Weights of a small CTC audio transcriber.
Model: norm layernorm, activation relu, moe top_k, num experts 4, layers 10, width 128.
Training: soap at rate 0.003, 7400 steps, batches of 128.
Data: trained on short read English sentences (LibriTTS-R), 26041 training examples.
Rows from block 7 of a small CTC audio transcriber, named by matrix and row number. Rows with one number within an expert belong to one neuron, the router's apart. Each number is 128 + 32 x the weight over its row's rms, rounded and kept within 0 to 255. All counts start at 0. Numbers have three digits each.
Before each expert's rows are labels from the 100 clips, of 14976, where the router gives the expert most weight on average: "responds to" is what is common among them. Only what is clearly more common there than usual is listed. The data: short read English sentences (LibriTTS-R). In brackets: how many of the 100.
# router: router (model.blocks.7.mlp.router.weight, 4x128, trained with AdamW), inputs 0-127
# up: expert up (model.blocks.7.mlp.up, 4x256x128), inputs 0-127
# down: expert down (model.blocks.7.mlp.down, 4x128x256, transposed), outputs 0-127

# expert 3
responds to: the word "the" (54); the word "of" (34)
router.3:128081081177119105126179050100086137148170143146107187182089149142179155103138091108140110121125112140145091178088114125109116164177152155096082157118078061095174146085135136119134103161097148113108123167120137103125123160140101151147134152119134103140169144156128083098062198152177114086098130136120083114109149176198142049144140126173106120085132084153145147150112099168140065078131
up.0:115145134047149128129099109155112086179108090102102084098091180150167162209097119082155109153168093110100124099114138121163129152167153070130134074093119106139116091139070100125162149195086115111082099134146095141148146124124116104126085090050145144132148115138091130098117095128153128198122122162098082075116119127140184092149067085171165135186098132135152137140128079108096092085170
down.0:136151150150090137127155156105143127124134102120138197152195119088129163154167123076108157143070218122105161119123087145150163168107147089086089090122098100113171114182159107119132145134160166087184139162091148132110103109098101092170159106152125125170132181162148109106072146116154105096075124119118146100110071210132104150118166114108104121080090157112103171213117096104101198142141
up.1:103092110122111109154152156155088187155075189111094062131158152138155131062133137145127139164086126168094161081102125139102186137140111141128113146056152123116199179168120124101122165146161099093047146145070157112103186076132145160166090115094167123056129088085083075126113097156139114129157121158160121152121155153129123138170119148103150072114124112158067155137107136108141169078119
down.1:126104126158145158111104105182107116096152156151144102100131121127071103173176136127185135158129154041146142161165184188169106093111207092168091109177118110098093152096123166169063093196091149170120059145142071154152094105160152121110088190133123153190165051130153151113135102113113113096143130118111135144119147123128148181103131121098128133129181143104094103114130114158133083095133
up.2:186130060137113155106113131153151118136193170107119105075149122173139115171099125106135089132210130114089091100159148155147126159119081139071142151108106111135140197158162163131125139145096135107167115098099096119116094126111092188117167152054114117152140125117111121118140143171162154150149195126158111074123118149120107114160099188171124109187128008099091158119111122196124118082125
down.2:136108212107144133125117097088094077120143111096078162155107163149103053205132184111111133154115089099102130113049118129151117113162162135151171141135115165149114136102109173142162144149155159134157106173150112137122112153099153126126190102111121146140112128098108195177183108185059148131112143113106142085083046147113169151165129115089159130084150171171100154174062160148145122138118
up.3:125078147109134073087117082148056151147124070089114126149093155111108128180116128101170092073082115114143142131125158158147147130183119185155119146113116112101068168091123123090106119103104117085166160158153115101108150151079173118215068166076108098175137156088180117098147139176159114158114121112106175094116127109161141140125088180097123100173110045172145102168111142122159160147117
down.3:133153132122123128143131123126099137166138126182121132154126118108129135144131068102119138107181165109067091173118105137139107126135190121146175187101156143099132139122138140152072125132111088063149095192127124117174087084099190143164129107107161177128063139155128220137093161130149187116151115177120087145159131144077122090080153122177200143116122171168052127219121099151130127134142
up.4:155147118163081080113073112143061075101156117089139125151161093127147154096128154163095147091092157180113139099153110176061114144120138224122129128096178137173148165084140177091175094142184136135146171139115170100121132098128127156155070199130116125130126127130153132156165163168158171068157164159149150188165151115136145122149150128102140083120055156123080170166124115112159118128085
down.4:087144133098136194178149171166152111075134086134120138116191080152129130139111169149149145122127078167140133095126140109118147166151141090169073136121108107109116074164127132098086138111069119145148090130100125159085155145114132081153157169110173148161138150115133196114097096173131111194197081164195158123090139084077099116140167147114094122098103138139050098127128136124059183112071
up.5:045164127127133142120087153150113114099146171113114108073160097093120177149123176123122183121122138141146116179124105151100155121108116113122106131151081188107085088187078102176146108149128106106087186168088122145143161090117128108130051097141072074115120070094151071130095117163089120157106080105080101063130117103124111156133154100159091098198128108083128133099188119121092140168086
down.5:185142090128102152155080143180130133119160154092140122088151143131067151103162119225174154135169138163128124110101169113126129152161132128106184092134168125151067081084138109082154120156133236139090146127108143105150105162161140127110183163121131091168193155127138166134139088136148105138142087182102109146168132131146093130113120143103112155101128095106115094141209157173110163089201
up.6:054141099085167145141106099144121121154115133132106106147088160082174112151099146120133154144122194119114138064114155042102131173088172144125145140119098109122133155059144137156113202096129078129126185106060168156091126122132143113145068107161126108063077106164153132103127182130145164139134130099187129136136061138127111181109150154165100104220157145133160106134136128087103085099143
down.6:107147172113170152150064145110120086113082075212117136128104103162120123164163101180169182067155144177154097127180080138138151094138161103091138132141145129107183101095123118147173123132162134197084128120119100070086118137134110126090175076114129116172146133193102148140090161079085183117143120170133126117139178139117161125154137104170105116122103131120142148134129110102082197217129
up.7:118100163124141191146089116163061131160122107165104066175153151131100108141152155141159142115115117135118137083153105071117147150114173119114115129158134169168149132113124163166114113172145130160081102147128187161102157135130162139103044123126132166140194131049101138124061129162151113131130215090150128116141055081118149138128111190100181166130076196117087103119076148127107109161155
down.7:165179159123148133132095047086140095130127186187109146142153068109129129120115084139109122140133125103124137196089138135104146117153161147097095127127109147151138089132182140144109098111152134148174122193106145081146173169082181140140182074161159103140079073157170157148093160155086136151083177161082119135109133154110179181080141166147145129124091168168139075123106057166100173116137
up.8:104151147122114095054089133131117141062183137139148112109115130153077170056078135104142123168083113078111148147130099106105124078079127161048171118064119124155114133077149090119148120078130114160121077112135120119126122169163154103045135077174108129121155173121093103103144119166064097200106185141107199127113108136095076137092131090121112092113106149132138112144091112110090139148115
down.8:143176109182159099183132131123118134101126141127089112152115150155158149170074143129133175119152130201154168095050164180161164110139156138140162121087094128170107117193166137136160111124159163146112055115136149149139098114131122088137138154171099159170176173190103114128128154107131144149145143069106064143083127092115139131103139172095026141181106167170095110116173159087111136126092
up.9:103129134136089094171173105143051109092157103093087164092135160128136157091119122186171123135153154118053071064137090109159128092148152126083058105135146086119166085159063127094124135091092126091098136094090156155103146053154147187121127118140151165154152155096120187130167152162103135134128160124135116120106143120115182127153086118137126178147080124106093197091080135179091108119152
down.9:084101105161135142151104133107163142117151093166106140108136161109121155149150184127133163174108126100119142105123127148065148103132139101153123076108145174098144182070173113092169146115123098160147070105173058069093151135168107063090106146121087094108110085091136067149102133167173155103131073146076175124112147164140150095084158087151144126127181132061163181173123160148179074122151
up.10:140138093148099091094107144099102112173150142126145125154147085167113090122110144194122175108119150112125121189072122103136153109084110127155114207134127117095142133152084087058101149144081103127109090125059103121163056122124132126097163052166142119039164124117129107151139135112161111078124087195116175108161153144070091158065088139145140125140145096095168136139095168167109086166141
down.10:151152094082120155169116168194140165151141128108208122145101124157136126138156116090129094141164157124071131137130089130179118128137086109095142147104114162127151121207128136172131125106166177095129178101166064189119110141204152110227139161140139075119105119094157098115132120100068124153129089157139109095142180043146088147170127083128104132138077145163095109142102121105084149150115
up.11:151110116108134159179185163134115114136092107125156077113166078186149104162051103171133138142129139107087054104099113095149110127115120141071161228121157129122062132183164171138124146097094170120162134149028089121148118121091121086111134074135101049176135135106129145143161133135144151138131071149085099130155147116124102065100144160133186147138118131152156096151124130152148136106108
down.11:152139134128144185118068131191134170183146129108084106126062141166132173097149123087094106172110116130125096154094123164124120057144085125103170136146119084161096176133125126120144090157140143104192140103121183168129125127176116119158104190131142129122132136173090091115128052112072127159090101101183100153118108134144088160151149061186128089079127105111091175087059111102096095137164
up.12:075154102132172096038100139171121172134180154123122107144141117106144160111092120220165139119108124080082120085136136167105176128063099099095099126112112133070111129111093195141067099140087147132160126082149178119111056138111179148162121057133053100124074133120090123139104095146148156059115100153102125123124141134117162156149100186125127153110106151128114118119151076148110132096123
down.12:101137145094102214141131147185112177130151136099158104220147148149115126158108130051120089093150166153097109178144125149135096140070069163171124184091139160089166142114106157120172166107148093118175145090156150131147068131162131087154110151084126062100100171112144085109144219064083108108142085141108113124118106081098139095108142141109154161132139152160092116134122118159137149142114
up.13:106113120110109119141135163167145136116090154127073128138192089132139122145148097204205182083134126133086090080113150089112121076192144135150084140106099189113122090088109089085167056098122091213108130174167115148082133081123201124100146127189145117149143146164129134106173133112164126126093121102158177139097101156141165111118102085133100071128093136094147157146137132110174150158142
down.13:095100099086122150128141068164145140150142174114093199152192136142157205153090141101127104100128198135151133110086188146175154145123145101093113114103106149111148163122095148115177142100120093155130146170166197137089074127137113144148161099152175101104100118133101126100153132155117136080110139166153128150114224174209119212110182133128144133127132123101161155166089094174127115113136
up.14:105127111163122103133112139130156188145143153176097134147129103155110086129151148138135143133103130133139100129151049139144055129115218087122050081132152111147137174156128127190064087107084115158102127110117130091123126102056081094154123136086142180116187132107106128110121141167128121157177136168190116093129073110166123135119115198103155144146100153172130150118112123207155143045127
down.14:154140178142179099173121099114121121128146118091125102142099180071145109079148089143108076124144111090180111133122129093127088094086144120142119102143112139095111113118088112123131103150137173088132173152174164160164142187124129165157192149158102181146144144151145160092090083238175075159144125100196109144116139092111098102165100090184160142133173060105088161129084094139157122166136
up.15:108108160117138148157120087187137182174164172132134175049142162138134153121196090100178143114074142096146106083176095104109127139139054160128150081107078104161124172109092172128200073106134161088112124094157167119090084123144181128140155130088097166162159111140118056081156109091121148134152104132140174102155120155130133059090141153103123148088134144131097084177106165121143108126114
down.15:188110125136170142099113123116157159145093094129118171125164176141084069125065103151150132090131161150089110148150174128155149132120134165168116173152155149127136151101133110078060151163098213166129085117143169133137130107190139137149126148156172079080088088125125110090132136143159165190149120175109113121234161122147109135145129103107046107194092135160167082144138165153139123126146

# expert 2
responds to: voice: male (74); the word "the" (51); the word "and" (32); the word "of" (27)
router.2:171147157127156138210119198152149123166158168087169142105136136128066086179124177190158114093100129145099078117141119115123106149108140125144062178103123146131146091163142137161093102141124083119132142087149158112097201095169161121107144095084150147095123171086102154121138050144146094186134077105146153114148141083097119166167145092057141095139074127094100106090133089099087119140158
up.0:057112118099113115182114183188106160138156109139173160163109128137117082162096091123092136115170118133192094128107020071132171119101116163133129116167139072132109124151104135099080155111147113124112112143147131131148101078126108120114116136089070114140197105130128083057162121148168110135133076109088146099114101073122132106142115094103107107102108091153111142071113080090149068164205
down.0:106183177180101163165137164095132096142062162137090151133151118140143097127147142130115111214140178127131148144151186158146139147184150155093147082102113108151084112077117126117097138080106118122037163149153112084164193169162187131143143069106156137109103139107108179174148106075143143109137121090144148154082113136138057086139114144105108101148177166140132084165174154125170139132089
up.1:129152168130188128173170111115105081159103095143107165110175140090214158102113174111131164116116125075147149100097195130117182135089164162138121108132147120146093126150093160095183133154111099154139145067173081110078163104146121142101142148164210130136105124143132134127160097121212143140154037128118141159128130151126128061094138179115150128112151158169154103107170054111115100109150
down.1:156119120132053103132185094132159120135104118129086107129150116096089048129091106080145101100140119119127162143122102135082224117163146106146168143106138172060097127089125151135123096132098163120110082143145128160132110181132169069158159188114114124104132175137130089193161157124103147094091070110079087170125146187149097138158132132060147150142145124148148163171102163198115141093083
up.2:122090138058116072142135148195130094172161131171142191141162099086133122150139107116109139123100163125137143120109140136104118130143124107136128137122134121134128196089118154126130095100160092157155127122179163089164167104212128141138182063139090124175139090145165129107078168129167107055125116166162074127142180140142141101044040165172100147163122095123152080105093117093133146078152
down.2:086143151128143136143106099167111157117138088129183110056137127150139138115024152119170191075156105103148121138149146061101162142076172108106077107134199103147097148196138152131084148126076107159114172160069057133161167092069168131063107127117097127138119078177136114096142136152112098088122112147131132137064116144155157111093119102126131096154120087136128161102087108147118095125156
up.3:108133121085116154120123106134131152110135086152094121079155153132189108142115134091164113099128135084120136092189106087176109120082150169071061070116151190102184098071070118102144087095113116116135089126117074114135112067182143126141125146155129195114101181158102182124178137060153100145100101131093090084086127189166130145117164114182137090142143170109138161147139151163159149113165
down.3:084152116089146119124137136150141128145103223117011079133110127097145187127095154115097157125119101131165123157166114134152159118168165191138141111111114128151129169204092122144166156113129155098098139149095127085169127066119128177171113165141138126090131091099107101141062126119137097149147177081120149147077122069135175169093090180175157107059132113134104141112142137136112149148070
up.4:148120109076130093180090163155092121086141130128163105177137124176079064132106133107116172098138119115083104098149111093130131124101091102181087139077152058088158180127121121102154113151097110112088163122088122173128187122134077130142109136088077192107171183127109080097081094184164114074121078169131119148131082135069094118135089079151174069117104149106151142112139099148154091124112
down.4:176121183183166106155168132149097133112094100175161173135101123045136120150121136135035106140130128084108198149139124148120149140139143125127153106136116161143099101165133107160086082103092160093146130138134076067146131142155119085136126066118087144134112105101137147134191121105146117180141088101133165106138018102072170111152130148146080166120093121169137078129163169148098175151090
up.5:107123110102098100158114217149163102074200197086126137135144136123117133148122088140097105033082093111119174093159133179106112095161108117131173149058103127078143061123116106105137125081136129083122173142088124186047135108107134112153121109171151140137067202099119118097135148035117147116125125136157140131123131126115133110150115131168164155123152114108108139137169144082173109119119
down.5:152135167195140082115112144109108171176127103196109174074151173123146156134135168167150129112141131161139113155129115085084099188100126102125088214115188123141115139119107083166129125125124153156115127110077134115166117149175150127131142108062153076148121082137111152135090130117146118173178105130158093190156094156115171106120173092152200083119123069095120089074081132191118139080136
up.6:113133166114064113185167158102125134106137129080121145086156163081080159102140128102147176125107107089161076108131165154132184092066118096123149113111115189095103065161125124115176134143121084139184137137086115129116147086140083107139113129139172128119163151063116143129079176113114068139126129193152057116123174166126152092134157118096177138165135194091116155157167149152186079081142
down.6:154076110138159170100097066170105126103093154121164142156128107145155109125117129134089112172107116188101150096158107193135121120129119213142138141095139182136181105134122172184141150132179152079145133085107099132174094151114148103149187099106131150132130126167055103176143104143104094139143170130150164145070172133099148125176026141171143127088103153096137133167112097090100185171149
up.7:126105152159138168124093170144133089139091131084129080166148092121114087165126128125105200142092104136135124158157147097151162115157148122155109103081137147130151142117084127088093143087129165165124166099076189162083120127156162096114097133181091149094057154102125107114128136152114117120119140118180143122094070149113112143211048212225128176135093112114190129118115145112103102179118
down.7:173137104112098148089105101113096120157150117141167158100107095126183145113122131162086142184201091221156098154083137173136100159119117138107110093142144143186110128113102135181164131167095042134095153102104076150138145156113135153185124153121193133172159155126148121124145107068148120101113051107071161082103109173076127100098123151105188134124150104111097127123080133150089129175156
up.8:138119088110088170093090143161106139126106141138105114123080137122091111143170195175134087115098154086141131096127115125166171084127103084144179131099092131078150114131094156188108107150091137114143097141146106163122051142100150152168101110079124141104133140100177120144134082144143160103096075172112081204196096110128127206214100135119130155133160153115128163111183113207143157142095
down.8:191223168135156165123141110106072123117183114136083136101127134096124129103125102138190180087119136119116143098118087139178134151100158119132173111143147181170104133131105148165198159114140163157072122159173115098143101065111118129074169159078168112110164150155105127153098119145131103079124108125188063134163105162117112058107119182114084092149137125104077133138074090116148083166139
up.9:097182145088173109067145074211093100060166137168127160080126164126175134166127137200128138128058177076148131096177140156108171124117159106084154122158174184123174170135143114179091155104093104113143147106122124082072113129134140103184135167160114136145161143151122146119084063130186091132148140117140134160137108154117127161140119169071136123144175154154170143127136111123103118185120
down.9:201142134102104119172199087132166094134112136142130180172093153134127110162172125057067099110110129118145160095178176128092123128122112115163143179150139055116086127101174130075155090127139099176187089173108219162154127088114118049143146126189122071122099138105112123079163138125104112106131149104087128145140151108128105162128143132121102140068114144121134150119099101119140048130120
up.10:183128047133214111076160164156113092142104098130113092160118098104079097056040079108160116150134122101109127147115148119116073118159132110109192125116124137174097121156139135139072117153161098138081138138115144126131127077102114079185136105135131081108129095130090114100091141198128092164110111097111097120104148093100120154119119160172090116149078140147160182153073147072151174123086
down.10:133174137102127102160096105063136145107141150091144133170197143120125159136113100094168128100107141125098128130056143120167159107134135131138098113143093073169150111091141131114140131108114177152129110116090071133076074096101168146063126140116136099097099110064122174073132147108147137033151117074100048107168135149189133135044128105122113108119065134150074074115090114133093138093132
up.11:103071135147085049144098144159106098087158104108103120141093129149162133104152129142140145182063157053104111077110131117152133104174152129112165132179140118144142183125179130111199140139126095126113146105135070119144103122173172107149166136149117143166160119182199144080109105207137130115132123068131098107105069062116133092112102137115167085124150166132084103145096159086150146198111
down.11:135122114111174116133162145140132143068142161158089084111145133083148132126162159118122081141136084130096179179159126071151165106137167098080096168161145136076119123058124127103109127141152092139129139134128156123150095091129104153081141106187100118133076116122079092130136170158132084109118178031137122145092131144119184163109141103169138135147142180110110211070170197125065139173184
up.12:143134100139163151114161118099120124094114112050120135121123085108172067131132149138129132132126132073023147072120074131102095174132113133039099111150092087156134120106083156171109116146173077105106160116135109164125115150095072145086133109104126174131086151118118110104063107121147099154150132144150156134135147113221093069133107117147123119081100148115098201145143063086147108081146
down.12:204151145142125083169081123093132175133170123148064081146129127114154155114092124086083162104130076192142098078090117143120134131134110100202150135131181170135111149127126141096078075122090126135102137141102175114149118155133156119182088164082145125119132103083106065136124123141127162165135144122109130070148059178132126104098133167107120177133166073151078058188134159129067138086134
up.13:110159075100128156202140133180093169152158162082137168118093125141123135129129170150102156142135106185138117102136098150116123089084153107106133101125088107183097122177108162135084097177049126077119142142145129116134074143201159132150140165101076114131145174169152098092119142104110120101158175080026112112133130104134149144091175141157190124156106121092070146134128071098156088143172
down.13:119095188109147150150100144089144086055087068148119136099152096123141122098146075128203147213157117158114110149107115168105157114148095169145114130117129178151204146095110142171134140096103160140108145115087178104138177130163152088142175105139106135138081085184132149157147150120166071101162118127174117085131157113088065152123090103098096183104177109127174080126145076091113158112137
up.14:162126156096068163117086108151140091195137168120106153087139130171082145115148063059136078138159136124108149108161147063057173083113133134137132151149193161148096139116125066123212102124151118097142103111062149130083163132102057134123111158140108108109094115167110086134123115149136060128178153140124134118176147160116094158142126151109181110092126169142129134091114070135155067111144
down.14:135129141113152064073099160109143132170110116126164070136142176132161133145047139120111149109168125167117092102137156162177122129183111165121131127049084131112112158159103092133204114161078066170069159144133140146204043104148097116134131163103117131117111134144107180119123154137112159106129095158134142167135154128060175078161099114151077199137148116089114130152110162133088132138155
up.15:130094095090116200177141113089080215180180145111101143176110129108080111166128141090123117158137147116105098104174174091107114113070130087135140137061083121144108134107152086115127126070086061129134141119138172165130140122106165148171198154127178101114128165084188149118093132156150129180163145157118103082125105180113119155183130118139129121109092102128105097160145100152188172077144
down.15:123135127078156087078102175127151140102124167151143102143132088109131197106095119153091152145069167186159093082059134148133114101120174109106138072131177071130122134154107172088137069158076150202104111146085074145153100106119092133136083071139099110111128148121074063188198130057137101124112146129127150142140121163079128123133105145105142141160086165105126159117145163068126127111134

# expert 0
responds to: the word "you" (44)
router.0:102112114149130180147113147071150133115151161127150112132140102150113186113157073127182078175188098137142112134068093183117145165086112157148112082059124151130178186161100157122132093165131126144083118138103109161117096177140136095084106176056076133123115070177124042074062142145114145120133149126153145149126141133148119098131170101160126136112132104144174080163096085119104063114118
up.0:087102127094110124141140158109093168107183164111170143122197086110156137171090127137135133107145156133075102107115128100148088126083097074127124120058170135154102123121209113079093089121154097146109071166126089145173071126108169130118104122076138094168112053109101114137112095193152109082148120099180133120092136128137075063117107133080108116105109070165162166143198106131139098112157
down.0:150120102105138176094183063089111159166110150152115136086156102189117111119156142106107147127105120109107123148134107212099153092144131168098129124112092104065093199209083099153132163137113159105120143156105179094121126123190148134100075169104168155102166187137162072100093108174128112208157161114135142160130124115139089143140067109167112130121121149109132100111072180089098148113096
up.1:102086154098120158144182125140101145181117216163141097093087142130175123156140174072146102147116128126102126122125144090116109098103077066108130058103152112114139092135061134113139109134101142114131177164114134160076115166152160112119147147164107163118145130137077156151094148152101179152115112167064129148142151121158072102131096107106117207082075068150142202147137166173124200138143
down.1:141173068113119194154127115120097137142123132169094129113099156152158096121142122115081150102089102166131104125109139180092048122104150085121116086112124062134176122130102134153164171141170148129130153161114116076164067123112103108172097144117154157104160153195131109160055110118147121120156120125130144106143096121197143118165119109076168123161126101145204123107145061072094213165071
up.2:118141127163085177148104164082147071134115120125139110154154084115117122146099139141125054164078179038118107122125064167128100116139084112048095120078109104102141126157132080164109169142132128126067108162156146160081144095069095153049086103129118072112068093138079160111066091160166148117152101155109130089149118154111159108105126124085146117122086143125126157078149124087140136130164
down.2:148142185111131111139169154102141097094130191103097120132062124122133117167113119056134106184111176137112134127193139103144101094191083100168118097105144193138125127172186121139084156148141164102134118131102159118146105116121135143171132074141182228157146086182174091092115161109136124154150134112119158147160087099162057141132136146138091123094097142177100131094198151136125058128139
up.3:083078133175210107135092134142113123181123168149143164160130071097086095177117232131101128131132125169132142133120160195177136101153092117080129150133136146157152203106141114116178135130145069138098103139094203117119109080181163075131152089066092146128112111106147153114151096143113194126146118141090142151136144119154142140152176137128145107145137100135177200116123135084134116177103
down.3:092088173132091094165110171097124110144134132138090112143111144097103128116117114091124128149146032111142147121055132117103092126038128112134149166117117105133170154145185164075172148112149051145175183160117093103103115061148099105138166121151233125141084139137178156122086131057127099111122143178104156123143177136151098080123160153157153142135101157122167150175098114108131134129112
up.4:109131077118114135084123132111118198182101138139114079070143092106139111078128153112136161079104120101076119156181083140146141191182102115070128144125141099064140100129139142110150040110136128140176122117099116157108080148094099089131098105124136179135197135134138101082146141142121126096065165118158070130090195082136201117126100164139144121125185157115113127135180111121150134191169
down.4:119153137139119095031145150145111155142155164128148113111098141069115127158127192118101110147119141107126161173178114120151100119132062128080155166106081068121151133120145127128161146121136130147157163113174103164133123094066104155118196124064080160122177082145139143127122141045086120092132038136129143103152078121091087129162103102127162120099160096160159167105107217132133147092093
up.5:073107126118106127191104176143155106136138154085130133166179118139160119098134171100146178108118133087120067106134113109088122144069148167169060130219096133055134096132119152136101173082152125106133143125074162098123127048102120189134147167144128145124167131108148090131137118119148047088124153152088049134100099066098111106150104152159139102098122161190093105086149130139110118130128
down.5:142103111085098109134158178139098130075164159086131108096164150190156090154169149154118143166138134094113148091161131113149139095076163078089130133109138104145105117150204058171149147145119126142147143187116154121163213112118151171136117117154160032093135224071082154110138114113160122120080155158101091134113136115192130133117092133104122099144123141090158117179154141086163152093127
up.6:107130127067111133158118138066110127118083126124100151114163122153022145152094120102169126089134195075117086068122160068121125147139144109151113126136143141123106129149126113075137122101035153129149154138148087160148180149051133076132150118131086116180092141138075137139148097119180119099124127157118142093124191183126152070145117111161130129179113145140161165208145124127196145104130
down.6:115083109165100102139155139175103121126064157103114127098145154091213150134203151075076149169158073170113143104156130139110107138117143153098174118142129102174143175166129112125089163132133125152176155142146152106132140134136069149160076173108141170125176169139201165110192146118123161148183218152128116116113116082155100105178133140139155075152119156113119153195115152117163140171130
up.7:153118147110212150142123152085163058133152075152134146119177131147122193133091113071135089094196071128091176149114174174152165125121129115079132111178174109099064156156142196145111149119154097088118170146119138109133138084142143125122197124120121136202143158160181135157140139166125099110123127124156111068112112162140139109136124197142145085184111156112100147187118145141128138183096
down.7:113123116092124082150131157176194145148135142151107173163133107120159182070188145194107088101144130154134159135106115120142113170083075149118080104173133168144128112150127114116166157164107081138142207132109138140172106153127169160149121029109102124127120081149164157189173147086131092114165155142071116091090136114067188147171148168137170100109114114128116155114129146092121197095137
up.8:113130168089191091132077114134131102149051122153171082165145138173125109101155110142102106103078145102177113079145155149087181089108104180151121140143154157167148137077126199023131101150104174143138110120133141119116145148125091085170109162086109125114104099180131140096162171146107162131077113160109116148100101117129104129104135118189089191178146138162114126115038132114173145110147
down.8:112111131087039144116153108132184154120117159115121125135150121110148129149099076164127104093156112105132154155123097145102044109150097156102175127096130098088215072189092110195129167127134136151138191110180118121146074101084080137103086085101140130094140153107111087196102068150111108176084110134148118145153162147165124124097082146146112148089158161116099150114120112136152196075115
up.9:069146155157089137062176111118109187177111110147139166119143095118150127106082099104150174060097125139129158130075168104106139140143076148169088116111161156083166128139147115140132127103106114081183152157141133137113040074164109120067078159145151129120096090133190114070081092149151056158112121177150099176082174124135142152107095144136134160171138172094125156157130090128134163139157
down.9:120169121158166170154099162105064123095101045170109093120129163133146105154104146167126167089058043166133144123134170145130120039119147170106106140107138085108183148093123177117105149160197094136101081125142119158118127120120148132165099114137170152145132201095138173135159185111090107167062144125130114121114103136180187125140165126096151140120096132099122144100137159092184135119078
up.10:158113101113165134142144145127059114138127145133202126131178133129128141128174123120163084101141233092131136109168127121042163176104119096115154125078114100100150162081157172153181164125087129159133074081140095113179121141114138051169151173184152121134171082122138088113171101147173089145150137044135167175161140116161155150132134125115119113105105141123143163104133136158073128103101
down.10:158100150150174114108085128160097159112134141120122088194134040105134138110132188104146154133143130126104108154166175075157141136122201113148139196170097216131096063052190104132107134171087117119118132141113091118103116176165177120065136114174127122132091114163114110131115157090165072108081103127121157087116122125114137186106164164095158104100176146145151153107150112137091146137163
up.11:136110119127123128182097174147116109125055138058138169137142124142186079148108111115095119151140072156140097163172112157122122072116165132209142115131115115103139102165161142130125135118103103097103110065112147177087154208097111078117087153122140060156139169090113086136119117066153115164104120113144182098107157091083109138150103163174092095170102073164087143094151071139105116118183
down.11:106151135152126110137132121116172135130175095112150163125133155078128132142097195098125063142111177130131174121130099145082112095111090066152114141163137160108118182110102157106052074113062161070124084141119142145109178162099161156088150100150094098106178180098153075147132148145098129104059117159091111128135187129100133134059146102155131103120142130175195118089112185191099122145166
up.12:132117128096089180158153083151122143124080170129068083164131084168074155152158137153154165149173134112191074120108069154200127131141090155089146151147104112143070122075176166085126110125082074114144127178120065111109159122121116103197125095134162145138140081114103077156118175167103108107146167126170173116123126171126139100118141114099176116112187101112126111151076137138113077170082
down.12:153146120169133116088151092145152130176080080173109143067092165113095111139173112140103099166105083120166139155172130162056090095148154112082121206123059126122102170096150079161144129145180140163159131065169117143103147087078082237165137155153158139142119120151132117099125143118086131153187115155123121163088131104112182138154110175136071135115141112135151150184140137118166127119130
up.13:151150098153118121090140160172136153125129185126095093101141111148167107163151124149165114156140161153195132184242160171147109137130123155173177077114156142163131175139139105120225161114080091144161168114095106120079176130093149099120172125075114093130133139119114070123140127146080142135116090123107055155123133083131139086118083103052113122146164145174106163159130125101088122109110
down.13:107174119145059141118197145109109146200165153119164161104115124149121139146153149133179169103122105106146139074062106161110048127152122114114068123126125063044135125113147137161181173135120096094168138136087087132098096131169156075152112115080180135171143153133156160142115143163134144085136151139116186103130139080085148107107088125182103195149138150145067139133149087091152096107123
up.14:127110168075095180122157160085118138049095181136130110106144115090095163158177106211127105118116131127124093133162083147151096101076079164115125133162139100189068085118125184127069103139142100129172096146090106150184113091158117106138174111097119121155116122118116086130094146152095094099089144092179117116148154183155120138172186156182143102145073089112084142087141123114082101137082
down.14:151140122141111179105113080144150172127075127191184122112152136124125096110089126171134078119134079096176131155140133174100125094139125114123071114110076085074212127079153111097082068049151146089082153106157125138083136121145135140185135099200147170075123110166146124157138104115136154140211056156141126138107107132160155073137096132131090139102127139154082101151098159162124137125131
up.15:138108221136145118165123105144151145155142145125106184074152097148115126139135082117109120142133089176120168193137140085117129159093157076128057143137105102185161049152099200126127129151138118148085077140152141149123071143179165057171140205123167101080131132102127168197148113103123114156154118126116123156136093159127177125202118126166141136123185148155143174113128148102152125127149
down.15:129060113118164120113162131159085080191179085074096130115131121113132101074154098174127098120075151142088148094148112108075115203120105128162159143159120170168102114126128184167124106138163118114133098143139094138127154095138177184150115094128147124208147110132118182098108153161177111135124156167153112130181164140124111091188126105124154088117107169127141147104117168097089237174153